{
  "encoder_head_dim": 32,
  "text_encoder_fused_qkv": true,
  "text_encoder_drop_path": 0.15,
  "one_sided": false,
  "adamw_lr_other_params": 0.0022
}
Rows from block 3 of the text encoder, named by matrix and row number. Rows with one number belong to one attention dimension. Each number is 50 + 12 x the weight over the matrix's rms, rounded and kept within 0 to 99. All counts start at 0.
# v: attention query, key and value (stacked) (text_encoder.blocks.3.attn.qkv.weight, 384x128, the v third), inputs 0-127
# proj: attention output (text_encoder.blocks.3.attn.proj.weight, 128x128, transposed), outputs 0-127
v.51:49 39 55 37 57 52 67 54 52 40 38 55 41 56 62 47 51 38 36 37 55 45 42 71 53 17 57 65 39 37 48 56 56 61 54 49 38 36 45 18 41 40 57 51 62 58 56 61 31 55 29 65 55 57 30 57 69 30 54 54 53 40 34 32 56 55 50 45 59 72 50 48 61 43 41 51 52 46 63 54 40 61 50 20 41 47 43 45 59 30 75 44 60 62 64 62 53 48 38 37 30 52 57 37 51 37 51 52 51 76 55 38 51 44 59 54 44 61 24 29 51 48 52 47 46 55 52 43
v.52:55 57 38 28 36 71 46 36 32 65 47 44 50 49 55 65 52 57 37 63 38 72 48 34 51 53 47 41 45 47 76 41 54 57 59 34 51 69 49 99 91 48 47 46 50 39 46 27 56 52 20 35 50 49 44 65 44 56 63 57 41 34 31 60 55 45 37 62 52 70 46 70 61 52 52 49 55 54 76 34 79 61 60 62 52 71 43 43 49 36 53 45 46 25 58 52 35 60 47 22 71 63 54 63 47 42 75 41 68 47 47 43 32 59 57 57 67 36 40 52 30 50 81 60 74 52 61 65
v.53:58 57 71 64 38 50 49 41 53 39 59 57 51 34 44 44 61 62 57 60 49 45 58 36 67 45 72 60 66 55 59 47 60 32 52 45 40 47 62 61 57 56 55 51 62 58 46 35 38 43 38 53 58 57 55 57 67 36 52 41 37 46 72 55 52 46 44 31 32 50 66 66 69 40 81 49 42 51 48 44 48 57 64 65 65 66 38 60 50 48 52 48 46 60 64 37 46 52 60 34 44 50 56 66 58 48 44 45 33 39 44 65 41 30 35 55 50 63 45 37 58 45 21 63 56 55 63 41
v.54:70 31 28 44 41 57 30 56 60 49 62 60 51 30 35 48 57 55 53 52 39 39 30 59 57 45 41 66 52 34 49 54 58 46 55 73 47 49 37 50 44 56 47 35 31 55 59 26 69 61 52 48 55 46 59 53 63 39 64 54 49 79 63 52 39 67 41 46 63 46 49 51 45 44 31 40 40 35 64 37 57 70 54 55 43 60 61 63 57 56 57 62 46 58 44 62 67 49 50 47 58 58 21 47 67 46 49 40 48 48 33 46 55 46 61 42 34 24 53 27 51 40 56 70 52 58 69 36
v.55:49 74 53 44 54 59 51 57 55 64 55 33 56 68 57 44 33 64 36 52 42 36 47 67 41 44 62 37 66 49 41 39 40 48 46 51 61 72 42 62 65 70 59 55 52 59 33 45 54 44 35 59 37 59 47 45 37 79 55 58 47 65 49 34 50 47 49 61 61 43 36 70 48 32 29 63 60 39 66 68 42 54 69 53 43 54 53 61 68 59 82 35 26 62 78 59 42 44 48 45 72 28 61 40 58 44 41 29 47 36 36 46 12 28 58 39 57 51 45 66 33 60 76 52 58 49 34 72
v.56:29 38 48 67 41 50 52 53 52 40 45 48 60 32 35 56 39 50 46 28 33 64 47 50 34 58 52 52 59 48 66 58 25 40 39 32 53 61 65 47 51 48 30 57 46 52 66 60 57 38 25 46 36 53 63 51 56 68 56 50 65 56 74 62 75 70 37 49 50 44 53 56 36 42 54 69 43 33 34 78 05 14 41 41 36 59 60 65 40 44 50 56 53 76 45 68 58 50 31 62 45 25 46 42 25 51 42 40 38 68 58 52 58 56 35 40 34 34 56 37 50 68 51 41 47 51 59 53
v.57:45 28 37 34 61 64 42 56 52 50 46 73 33 49 70 68 47 35 43 51 56 50 34 52 37 27 63 65 42 38 43 61 56 42 62 59 40 63 22 48 55 53 49 35 46 48 56 57 63 37 36 65 39 73 48 62 27 49 38 60 40 65 42 55 59 47 65 37 46 52 23 53 69 58 63 42 80 56 54 41 47 54 40 53 53 51 46 42 42 53 63 27 55 74 63 48 33 41 52 41 49 63 41 63 65 68 31 45 71 87 62 57 61 47 61 70 62 49 71 56 61 54 74 33 45 56 55 54
v.58:62 60 63 67 42 17 48 54 75 41 58 54 61 37 31 39 59 64 76 48 56 30 42 58 37 46 80 41 50 39 56 55 57 38 34 57 44 16 56 54 28 78 58 43 64 34 46 60 72 59 51 85 53 55 62 50 64 51 75 49 55 65 65 49 51 51 54 54 57 50 22 51 56 53 30 39 40 34 66 65 52 52 56 62 35 58 47 37 44 61 48 58 55 65 37 42 63 18 45 62 51 42 48 26 39 77 55 40 27 37 55 46 68 40 54 45 31 45 50 78 40 74 42 59 48 33 54 64
v.59:60 47 56 54 58 58 54 28 53 41 46 58 48 39 70 58 37 61 52 52 48 48 56 43 50 71 33 56 51 71 30 64 54 57 64 26 62 51 49 52 48 56 51 38 37 55 60 37 46 57 56 39 48 49 45 36 28 37 45 34 40 52 38 72 51 64 51 57 72 57 73 42 45 42 63 58 42 40 24 48 43 47 42 36 59 44 68 47 60 41 39 43 56 53 37 56 62 41 70 52 56 52 46 52 66 23 74 54 54 38 51 38 43 55 50 40 54 36 57 52 43 30 55 72 51 67 40 40
v.60:56 58 53 44 79 53 72 31 31 50 47 44 54 66 56 48 61 53 33 54 54 50 58 40 43 60 35 30 68 41 38 55 30 51 43 57 60 46 28 57 76 36 46 67 50 46 68 43 65 67 43 49 46 74 36 36 32 38 37 45 56 59 45 66 32 26 38 61 34 46 37 42 46 52 58 52 55 47 63 27 62 33 73 51 46 47 77 45 56 52 63 52 46 44 64 31 34 66 61 42 78 68 59 52 54 38 54 55 66 46 53 37 73 18 63 45 53 52 43 46 50 42 64 60 52 59 48 59
v.61:66 62 46 63 49 46 58 37 34 50 36 57 61 52 47 46 43 64 70 51 47 44 55 43 59 61 20 50 28 72 64 43 64 50 44 38 54 47 57 47 43 42 52 65 47 50 44 67 48 32 63 51 49 34 52 59 57 30 41 43 67 62 45 54 50 45 52 35 38 58 68 37 49 46 40 67 64 63 49 49 54 55 74 63 66 50 67 69 47 54 36 62 56 29 53 30 41 57 58 55 39 56 42 60 60 31 62 51 52 40 54 47 59 42 49 40 28 55 57 46 43 48 27 57 58 41 52 41
v.62:45 41 60 28 38 50 50 63 53 65 46 45 44 36 52 43 51 69 52 62 75 65 60 28 57 55 52 61 56 36 47 58 42 42 24 64 68 50 51 37 59 50 50 51 35 39 52 60 49 51 29 35 36 38 56 50 18 65 45 48 40 46 47 67 43 65 45 57 52 29 43 50 51 67 57 46 60 53 10 51 48 59 54 40 33 47 71 33 77 41 53 30 82 47 54 73 31 57 46 47 61 40 51 32 76 52 50 31 59 48 66 53 45 79 40 57 55 37 48 48 32 29 60 49 52 43 22 61
v.63:47 35 42 51 48 55 40 62 57 46 39 67 39 53 73 76 45 58 45 65 67 45 38 57 50 51 57 42 47 41 39 59 45 41 47 79 81 53 40 80 49 50 41 31 48 45 23 63 61 59 54 46 26 49 42 80 40 54 55 49 44 38 37 52 40 35 56 48 52 55 39 45 70 57 23 36 51 58 39 58 44 76 31 53 40 42 57 41 46 71 50 45 58 59 55 55 43 46 35 68 38 63 48 55 38 56 32 42 38 71 64 44 58 28 35 47 49 45 34 52 40 49 81 56 67 42 66 69
v.64:61 40 47 51 34 74 50 48 57 42 53 58 57 42 41 67 46 33 38 51 54 71 30 42 57 43 48 42 64 37 48 61 47 45 36 67 58 41 52 39 52 59 42 48 64 40 58 46 43 52 48 55 52 61 63 54 46 51 39 35 47 79 60 60 58 55 51 37 61 23 45 49 42 41 52 42 56 62 41 54 34 49 32 56 23 27 78 47 42 49 57 50 40 15 43 57 55 32 49 38 50 58 48 40 44 49 43 44 48 47 46 36 53 35 54 69 22 62 31 69 63 41 61 42 64 49 45 24
v.65:51 67 34 55 38 42 57 44 40 47 67 55 62 67 57 38 53 62 47 37 56 37 43 41 63 29 47 43 49 49 42 40 34 53 57 34 51 44 50 53 74 52 47 63 39 53 44 59 50 42 70 44 44 46 47 40 50 53 60 68 56 23 57 48 59 30 40 49 47 34 22 43 55 51 45 62 41 61 38 57 67 34 60 71 55 39 64 45 50 55 42 41 36 45 46 34 38 32 74 58 66 55 74 62 60 58 60 31 43 44 54 44 57 59 69 60 57 57 47 60 55 76 55 50 26 45 62 65
v.66:57 61 58 60 83 53 65 49 60 59 43 37 65 46 49 44 42 37 55 66 39 57 40 46 51 73 47 66 43 50 69 48 66 52 69 64 47 41 36 66 33 38 87 65 42 68 58 49 30 60 50 43 37 56 42 51 48 48 43 35 47 64 22 62 49 61 43 53 57 57 49 56 54 67 37 40 44 31 62 35 67 52 38 45 38 58 45 50 68 61 56 52 44 25 53 44 37 57 68 49 11 43 43 46 57 67 51 45 42 63 50 36 64 48 54 49 65 27 62 45 35 35 33 33 47 59 51 68
v.67:35 41 66 47 58 33 64 47 67 54 56 37 24 24 23 59 45 45 61 49 55 37 55 52 54 64 49 45 43 52 51 50 53 49 43 51 49 42 59 51 47 60 36 53 58 39 57 37 60 70 44 50 49 39 37 36 52 68 47 48 63 59 50 60 63 52 45 44 44 42 60 55 57 53 51 27 53 48 63 49 52 55 52 36 56 21 52 40 36 52 46 50 53 54 52 58 51 55 38 37 60 38 34 54 50 45 51 47 36 45 52 38 50 43 43 45 53 52 51 56 42 64 44 33 51 42 46 30
v.68:72 47 52 63 70 43 63 66 64 47 60 68 17 59 64 47 27 50 33 49 59 56 48 44 53 64 39 57 44 40 50 34 42 49 55 56 49 72 33 46 66 47 51 82 63 28 41 74 46 50 36 46 39 42 70 43 38 56 42 75 57 55 45 36 52 29 76 65 51 33 27 52 51 56 31 45 31 50 53 61 28 75 85 53 55 75 35 34 68 66 49 41 40 50 71 39 39 59 53 54 56 57 54 42 67 38 73 53 56 33 50 48 51 50 26 47 22 34 48 46 58 68 62 49 46 56 35 48
v.69:66 40 41 60 66 42 42 62 48 50 67 51 51 54 34 55 50 68 26 63 54 52 52 53 44 45 55 59 54 60 48 29 32 42 69 37 71 39 58 67 59 55 43 66 45 51 49 58 62 54 48 52 49 29 45 34 55 57 62 62 55 48 58 68 33 46 57 56 54 39 38 57 72 56 33 54 51 52 53 53 62 46 55 50 61 31 40 56 44 38 37 51 56 53 46 45 56 54 68 59 45 62 58 60 66 57 48 37 40 42 64 54 50 61 48 50 67 27 78 73 44 48 65 47 43 73 45 55
v.70:51 33 50 66 31 38 48 46 34 70 38 42 45 47 45 51 64 43 57 59 34 56 62 56 59 46 60 46 41 31 49 51 38 35 47 24 30 51 51 43 35 61 51 47 35 41 47 64 50 55 54 58 29 55 72 44 54 55 59 63 51 34 29 38 44 37 47 31 58 62 47 49 48 69 41 25 46 87 31 56 48 46 60 52 62 44 53 61 43 58 36 39 38 60 37 63 49 38 48 34 63 56 61 40 35 55 58 40 52 48 26 42 28 38 47 71 51 41 44 45 33 50 53 52 26 60 44 51
v.71:48 41 56 55 46 76 31 33 45 69 52 64 54 57 68 37 54 47 58 56 52 39 42 42 60 53 44 42 61 53 45 68 52 35 66 44 50 79 59 64 58 39 56 31 44 39 45 64 47 41 39 47 50 55 57 43 59 54 62 63 63 49 54 35 40 40 62 37 63 57 39 45 50 44 58 36 22 58 50 68 74 45 40 65 67 53 50 32 61 46 46 38 44 46 52 68 38 52 62 22 34 46 46 52 67 53 55 52 49 54 20 59 46 54 69 52 48 59 47 50 54 42 63 51 52 56 53 56
v.72:37 55 49 68 49 38 61 45 57 31 71 74 41 52 44 55 66 47 54 31 31 59 34 45 63 56 31 38 59 42 42 39 41 42 48 67 35 25 45 35 83 51 51 45 47 24 49 55 70 65 78 53 48 54 67 42 58 62 43 45 47 83 70 64 40 75 29 55 48 39 47 47 44 36 52 56 48 49 35 15 56 50 63 59 52 46 39 64 37 54 47 44 63 30 27 75 59 40 64 57 37 55 56 46 52 73 49 37 36 46 58 47 49 46 70 58 35 58 56 65 41 26 45 40 54 53 83 43
v.73:51 74 47 43 40 43 51 45 32 25 49 40 40 70 25 57 46 55 44 71 49 75 46 24 29 38 48 50 50 42 52 49 42 35 60 36 59 42 52 47 82 78 65 60 50 44 70 39 41 33 53 66 53 47 77 48 41 69 66 48 37 57 65 47 78 29 46 70 67 47 41 38 62 61 55 71 65 72 47 39 59 48 41 48 65 49 56 39 39 46 50 48 62 62 48 33 38 26 61 66 53 39 73 62 62 40 56 52 60 50 70 76 41 38 41 33 50 33 58 47 59 48 28 60 34 65 50 53
v.74:48 37 54 50 57 55 47 47 67 40 39 65 53 46 53 75 59 55 52 47 56 30 69 58 52 48 54 37 64 25 48 28 54 53 51 65 58 56 40 49 48 52 40 52 51 32 39 33 65 31 39 47 68 66 45 65 53 32 37 29 56 72 47 55 26 62 44 45 40 38 63 35 54 28 56 51 41 58 52 99 37 61 68 58 38 30 80 56 45 51 73 57 45 42 66 50 78 51 50 45 51 62 47 51 51 31 64 38 54 42 32 22 63 54 56 80 40 51 48 42 68 59 69 38 60 45 50 33
v.75:42 66 43 54 66 56 59 45 51 38 61 58 47 50 67 50 52 31 42 27 57 32 34 80 53 46 43 32 40 50 53 54 44 50 41 21 50 39 47 48 40 33 46 54 61 75 36 57 42 30 55 48 69 51 27 33 51 42 50 55 34 33 48 49 33 58 66 56 54 34 31 49 39 44 67 45 52 26 54 63 58 38 50 78 36 46 50 39 43 54 56 54 53 49 61 45 49 55 53 50 49 50 40 53 32 43 61 51 54 57 55 51 81 56 28 42 53 35 55 47 67 50 44 49 71 19 54 31
v.76:37 51 50 43 44 34 43 33 62 37 63 46 38 45 69 61 52 62 62 16 45 46 43 44 29 41 57 75 39 47 53 58 46 62 55 55 32 28 31 67 28 27 58 50 57 59 39 46 57 64 51 52 65 65 73 56 46 39 36 39 33 44 60 34 51 35 53 60 74 72 57 61 32 47 54 50 24 19 34 66 34 45 48 63 80 66 40 39 54 50 57 61 69 50 43 61 56 49 64 69 52 54 57 57 42 38 38 46 51 47 38 60 44 46 42 47 63 34 30 44 58 62 43 69 65 19 67 56
v.77:42 44 62 62 42 30 46 52 59 62 63 30 30 53 55 51 51 47 48 42 62 37 72 65 39 52 42 46 36 58 48 45 31 62 49 48 45 66 47 49 37 63 40 40 50 30 61 42 49 62 45 63 55 46 57 51 35 40 49 50 61 51 55 34 76 51 60 41 49 64 47 65 35 52 52 57 50 49 51 47 18 38 67 42 45 58 34 39 30 60 55 55 44 64 48 40 37 55 48 45 58 53 63 51 61 46 48 59 48 34 68 60 20 59 53 28 68 46 44 65 49 61 41 55 38 46 48 38
proj.51:46 20 60 31 39 41 38 43 69 50 65 49 51 20 53 57 21 41 57 50 58 49 60 30 59 57 34 52 55 59 63 20 55 43 49 43 63 48 55 50 65 55 52 42 43 43 69 45 77 49 61 18 47 33 57 57 40 30 49 44 62 66 30 63 52 46 46 44 55 50 50 47 56 41 33 35 39 14 58 40 46 40 43 40 54 58 39 57 47 41 58 55 42 29 29 52 99 52 53 65 34 51 45 38 50 52 53 51 52 56 51 35 39 42 58 52 40 54 33 74 40 67 55 50 59 62 37 51
proj.52:36 83 81 77 43 44 56 54 64 62 50 32 48 50 19 45 72 54 52 45 38 46 53 70 41 33 43 47 60 57 61 39 46 45 52 57 16 34 56 52 40 49 48 27 50 62 58 51 50 39 62 76 55 83 53 60 55 43 51 38 47 56 64 48 21 41 61 27 33 28 52 57 51 41 64 72 61 50 44 66 48 21 72 56 66 67 50 44 06 80 52 75 32 52 28 43 32 46 46 48 56 43 54 58 48 59 36 63 54 49 41 60 54 58 47 38 52 59 54 52 44 61 40 43 39 42 57 45
proj.53:48 75 46 55 33 35 56 40 62 63 53 54 46 41 55 72 35 49 63 54 44 44 59 51 45 56 48 50 39 52 44 33 39 44 53 54 55 58 42 50 46 43 23 41 35 39 45 41 42 42 47 68 37 31 49 43 23 30 46 53 49 51 45 40 62 47 73 48 45 52 60 39 35 58 68 39 39 50 35 65 35 44 46 68 38 48 52 35 51 62 56 41 54 44 37 43 65 64 56 62 53 46 38 59 45 60 64 43 38 52 43 64 47 52 59 56 47 62 64 50 60 58 59 58 48 67 65 49
proj.54:63 52 67 60 65 38 47 57 46 58 63 46 64 54 41 46 50 46 49 39 48 51 55 49 36 59 42 35 66 43 53 41 61 70 03 65 38 57 60 67 38 66 69 42 60 50 52 58 50 57 48 45 48 38 72 60 28 32 45 65 60 43 68 45 35 44 36 24 73 43 37 34 58 65 65 56 53 46 57 36 47 70 65 43 31 46 46 31 36 40 45 53 39 52 56 42 41 67 38 38 66 36 39 40 70 50 63 46 43 18 45 61 50 68 26 34 47 67 34 52 64 32 45 39 47 60 58 58
proj.55:62 27 46 58 47 70 38 50 49 35 80 63 58 39 36 44 65 54 44 20 47 39 46 56 54 57 43 47 56 50 49 61 29 33 44 48 38 37 56 53 30 27 54 39 38 45 56 57 52 18 42 45 36 54 48 66 70 48 33 61 61 43 64 52 36 28 48 46 39 66 44 61 51 35 77 45 66 54 60 32 66 47 54 23 78 51 60 91 18 56 46 68 52 59 47 43 41 64 36 41 37 68 51 85 32 57 53 49 51 53 29 50 40 40 46 38 35 50 53 16 30 54 43 49 34 52 66 00
proj.56:71 44 59 31 44 74 37 40 24 61 66 45 65 55 35 41 46 65 52 45 89 52 53 36 65 63 45 47 51 70 50 63 62 53 38 46 55 82 63 47 55 41 44 51 45 45 52 45 62 42 37 31 55 24 40 43 51 65 30 59 56 40 56 60 44 46 36 54 54 44 65 46 65 67 59 20 42 49 71 58 61 43 54 36 54 63 62 60 38 24 38 44 46 55 69 70 26 72 46 46 55 63 61 43 37 54 39 61 56 38 69 51 59 54 68 15 39 51 45 35 39 56 63 35 47 58 59 64
proj.57:47 47 49 59 45 31 57 45 63 50 30 67 43 27 32 65 33 47 40 40 54 45 59 57 46 43 52 39 25 47 54 24 44 59 59 44 44 49 53 72 53 57 53 45 50 66 31 33 59 48 42 47 62 57 33 66 56 34 67 51 37 31 51 25 51 34 29 35 47 34 41 70 59 50 56 44 55 24 60 12 55 48 51 24 66 55 32 59 47 54 64 71 53 50 44 52 56 61 66 25 62 59 36 43 58 45 56 64 35 53 26 54 52 65 53 43 38 52 21 62 27 49 52 61 48 71 59 54
proj.58:57 36 43 13 64 69 48 33 58 41 57 72 47 53 78 80 45 57 35 48 71 64 47 60 33 60 50 65 70 37 24 45 32 78 49 64 65 53 42 82 61 36 38 46 47 49 66 59 37 72 18 49 53 56 48 47 42 63 54 56 46 37 36 69 52 54 45 62 83 59 44 52 46 67 56 54 51 45 53 52 58 82 50 17 00 49 70 67 67 32 58 36 58 39 78 55 64 54 48 43 63 59 50 39 46 42 68 67 30 54 79 63 70 28 42 46 28 41 34 21 59 42 79 53 28 49 52 48
proj.59:34 66 54 67 48 54 50 64 37 54 35 41 63 40 54 39 57 42 34 48 33 61 46 52 60 50 46 47 51 56 63 66 60 48 34 55 46 43 45 26 40 66 79 34 60 57 52 54 57 40 62 57 36 46 61 55 32 60 49 66 41 27 61 41 47 49 48 35 39 61 35 47 54 49 57 78 45 53 55 54 52 66 42 47 58 31 34 37 51 45 33 46 69 45 69 43 40 48 43 46 53 51 55 37 43 52 47 67 51 54 59 48 47 76 52 61 69 58 54 66 68 55 35 39 46 55 24 51
proj.60:24 38 64 49 43 27 57 61 63 41 48 77 45 41 46 46 67 31 49 39 58 27 52 42 52 38 38 61 48 49 64 76 69 43 74 28 29 32 55 63 59 53 55 52 57 59 63 66 24 31 74 54 63 42 49 55 59 45 54 44 47 60 65 60 45 47 63 38 61 54 43 60 40 54 44 64 69 68 57 40 30 75 49 55 68 43 37 48 53 61 60 46 52 50 33 57 42 31 49 27 53 47 42 52 76 58 60 55 57 40 48 59 39 59 33 47 36 49 57 33 65 39 07 43 41 42 71 26
proj.61:43 48 61 36 56 60 44 46 69 62 41 46 48 57 58 50 55 50 55 70 37 55 34 41 40 39 68 53 30 50 38 63 64 75 56 53 34 58 66 31 64 43 49 44 50 25 33 50 51 41 35 46 45 61 68 26 49 56 44 38 38 55 53 66 59 53 49 54 60 53 42 33 44 48 49 52 38 71 48 67 26 59 29 61 42 47 52 45 67 45 38 46 54 39 40 53 61 52 49 72 49 33 52 38 52 56 47 35 56 52 75 45 67 71 51 49 48 38 64 53 78 42 43 58 50 64 57 55
proj.62:59 58 50 52 44 75 48 56 68 62 38 52 53 63 49 59 71 46 48 51 48 49 67 71 45 64 51 50 55 53 62 57 50 46 27 43 46 50 35 61 38 34 60 46 56 49 22 25 54 31 79 49 35 43 33 39 49 53 64 58 49 58 49 65 62 34 58 41 39 31 58 74 58 34 84 47 30 28 61 49 40 70 46 52 65 49 53 65 53 76 65 49 31 45 46 60 20 41 53 29 40 72 54 36 37 37 44 56 61 46 27 34 44 38 59 69 66 47 52 53 26 38 61 52 60 43 61 62
proj.63:42 48 49 20 49 15 46 34 70 46 45 33 46 40 44 66 59 63 50 51 49 45 68 65 53 50 47 36 40 57 57 34 36 46 32 54 33 29 44 73 51 46 50 53 30 66 51 47 64 61 42 52 38 59 34 66 55 43 53 50 63 56 48 16 46 62 21 48 56 56 43 66 49 26 44 51 65 45 66 37 28 50 43 29 29 58 62 59 74 54 48 68 55 78 41 64 42 62 39 35 54 40 43 22 52 48 35 61 43 33 42 52 51 49 54 34 36 55 39 50 48 39 60 32 53 57 27 54
proj.64:50 39 69 61 26 65 54 43 57 57 39 51 59 44 53 55 40 48 58 28 45 49 63 47 61 52 31 43 37 42 32 58 52 80 44 64 49 56 65 51 41 48 65 50 52 51 47 41 33 39 57 60 44 34 42 54 49 65 59 32 69 49 46 31 64 48 46 59 54 47 68 51 52 53 55 41 38 33 45 45 48 21 45 37 41 49 51 63 42 60 46 70 43 36 61 56 44 62 38 65 27 52 30 23 69 44 54 52 51 53 43 58 44 57 53 47 59 44 52 40 68 56 49 38 52 54 51 44
proj.65:51 48 41 40 44 45 48 46 35 40 57 61 59 36 42 55 56 57 65 47 44 50 40 51 50 49 60 63 66 48 39 49 62 43 73 48 41 58 40 47 49 55 36 43 49 54 46 45 73 64 31 45 46 60 58 50 27 28 60 72 53 59 43 51 59 64 33 59 75 51 40 21 42 45 54 31 54 61 44 52 45 52 43 33 69 55 45 61 46 23 28 46 63 78 46 58 78 55 60 77 29 48 49 60 52 52 60 49 55 57 53 66 35 53 67 44 44 59 48 51 72 42 62 78 50 53 37 36
proj.66:48 58 62 36 62 60 37 75 63 69 55 54 62 45 34 50 58 48 42 82 54 31 27 37 31 46 37 36 62 45 47 52 30 45 48 40 68 35 31 72 41 47 60 42 42 38 48 58 35 52 54 56 53 51 48 44 26 58 42 43 58 71 34 38 56 52 46 47 39 47 32 47 55 42 42 43 58 46 49 28 55 76 47 32 34 32 38 43 77 50 49 39 34 48 49 60 39 59 46 20 59 51 58 29 61 56 29 57 52 40 64 38 27 32 73 45 39 45 53 59 57 64 57 63 62 54 32 38
proj.67:47 47 55 69 59 73 49 47 44 71 33 53 62 46 52 62 53 52 54 51 58 49 49 54 54 42 43 51 45 72 71 67 59 49 40 53 40 66 42 57 51 56 44 57 55 61 47 50 43 29 51 49 61 63 52 62 50 55 43 51 51 41 51 59 49 48 51 45 62 38 52 51 53 41 57 66 60 57 50 40 66 49 46 44 39 42 50 63 66 62 52 53 57 48 40 66 30 41 37 42 51 67 48 48 66 50 46 37 45 51 63 55 61 47 48 47 56 28 46 39 65 55 56 46 56 29 53 43
proj.68:57 40 29 28 51 41 29 51 35 42 60 46 70 17 30 84 51 61 70 53 18 49 48 56 67 25 35 64 58 45 60 44 26 46 25 40 45 81 82 44 39 35 34 58 38 43 49 41 63 54 48 59 62 38 55 46 41 27 73 56 43 43 46 37 38 38 72 51 54 46 41 40 68 34 51 46 22 48 74 38 56 53 27 55 34 44 60 52 18 33 34 48 35 59 26 61 60 67 36 45 58 60 77 48 54 55 24 49 46 47 75 56 74 55 32 45 44 73 38 47 47 16 45 35 56 59 48 49
proj.69:53 38 46 33 48 44 27 53 52 59 41 64 61 46 59 58 63 48 56 42 47 40 51 47 38 30 39 45 37 67 59 55 42 46 57 22 53 48 49 48 38 40 55 52 55 33 49 47 49 54 41 43 42 73 47 51 19 29 56 72 47 38 45 36 57 32 35 60 64 38 36 33 53 41 33 44 59 54 44 62 32 38 47 29 43 44 39 46 60 67 54 54 63 75 53 54 55 61 54 53 37 49 44 63 46 37 51 31 63 51 48 47 36 46 49 40 48 56 27 39 60 36 51 61 40 47 44 41
proj.70:44 45 65 48 51 35 49 20 64 39 34 40 46 41 51 60 47 49 31 39 41 42 63 58 55 52 50 52 24 74 50 52 40 71 58 31 42 55 40 57 59 52 43 55 55 59 47 68 82 33 40 48 31 43 64 47 49 37 46 60 46 61 50 40 58 43 63 50 67 55 53 42 48 44 36 49 42 29 68 63 61 53 56 34 61 63 66 48 57 51 66 48 43 50 63 60 54 64 71 51 64 50 52 69 28 32 69 56 48 36 47 49 63 58 48 28 59 50 65 70 48 31 68 52 29 30 43 59
proj.71:68 47 45 54 47 34 67 53 51 40 47 43 48 49 54 44 49 50 48 44 39 44 57 59 49 41 71 53 49 35 50 49 36 90 46 31 57 50 60 64 37 40 36 29 61 52 44 47 59 54 44 51 61 42 66 45 33 47 46 49 59 65 34 28 62 49 44 55 63 53 56 53 41 55 30 42 68 33 39 50 54 56 51 63 55 61 46 47 48 31 70 47 55 37 75 41 57 45 61 63 46 52 63 59 46 50 44 47 48 65 56 58 62 68 43 54 58 46 54 62 55 46 55 49 26 49 48 38
proj.72:57 51 57 55 40 75 36 49 49 20 57 78 88 57 53 56 48 51 40 46 30 51 51 32 51 33 39 57 36 45 22 57 54 56 50 42 63 61 29 69 53 49 43 54 36 72 36 29 43 60 47 71 65 38 45 50 39 51 64 58 58 10 48 33 52 49 33 59 72 41 50 48 66 47 52 57 48 62 33 48 46 27 57 35 47 55 59 75 52 48 54 69 54 71 53 57 17 63 45 34 38 55 37 30 50 35 26 46 39 64 47 47 40 38 39 29 45 43 39 62 43 40 52 57 57 74 44 50
proj.73:40 51 50 23 46 60 47 49 40 53 52 60 56 45 33 38 27 44 64 62 40 59 62 44 72 32 48 40 52 79 57 37 65 53 56 64 47 62 24 50 43 37 39 30 29 58 46 33 78 70 62 68 66 62 41 41 30 40 79 57 55 28 46 82 60 42 51 48 52 57 64 32 44 42 55 46 44 55 56 44 49 18 52 34 56 34 60 25 54 51 28 61 31 49 35 30 63 58 57 70 24 53 60 64 46 56 52 21 60 65 62 48 49 65 56 41 47 60 35 59 59 39 61 56 57 46 42 37
proj.74:51 44 55 56 37 43 74 40 51 42 32 44 52 35 58 56 47 58 41 35 43 41 65 51 55 59 50 53 47 26 44 50 45 65 25 51 46 51 80 32 52 43 48 74 33 34 66 48 45 30 53 21 64 25 60 48 56 65 49 53 37 62 47 22 59 53 33 42 52 33 48 56 58 45 60 37 33 50 47 43 42 30 56 56 45 49 32 62 41 60 41 45 56 45 63 69 51 43 10 49 40 65 35 51 60 55 52 52 43 40 45 34 60 62 41 59 49 56 50 50 83 42 48 38 36 35 45 58
proj.75:53 26 26 52 39 50 53 47 40 61 55 43 57 33 63 43 51 68 44 39 49 63 55 51 43 42 46 45 70 33 59 36 50 20 39 48 41 35 68 42 57 46 72 47 31 45 57 38 44 42 34 43 54 70 39 42 58 33 36 45 49 50 64 36 37 62 24 29 46 40 75 56 64 58 38 49 55 68 24 44 55 68 51 51 65 51 41 65 41 19 44 35 51 62 33 53 51 37 53 47 55 47 41 45 53 57 57 58 47 67 53 56 46 39 45 63 33 59 27 47 45 72 47 54 64 51 37 46
proj.76:28 30 34 52 69 69 55 40 55 29 69 51 60 49 58 25 52 45 47 51 42 55 63 65 57 39 53 64 67 40 33 30 43 38 50 64 53 51 47 46 48 75 51 60 53 50 40 52 68 39 36 56 57 29 46 49 67 42 74 62 46 36 41 45 51 74 32 23 57 52 36 48 50 65 46 34 67 64 39 51 72 65 48 69 50 61 45 35 30 38 51 41 30 51 44 64 30 52 43 53 72 41 41 38 52 53 61 63 47 53 48 58 59 41 31 59 33 51 53 60 31 61 39 43 57 50 69 51
proj.77:49 40 50 31 58 55 46 36 35 48 40 37 39 42 26 43 32 34 56 65 49 62 54 50 41 42 47 60 71 65 49 50 43 51 43 44 46 48 57 48 58 41 42 68 56 57 34 41 51 39 24 42 39 53 49 52 72 42 43 62 38 29 42 41 34 40 72 48 37 60 52 49 56 46 64 58 67 58 53 46 72 46 42 58 45 68 70 52 47 38 54 40 37 38 37 43 49 50 63 60 49 64 54 68 41 52 43 47 43 54 46 44 67 58 35 47 53 42 55 41 61 45 26 34 52 42 49 41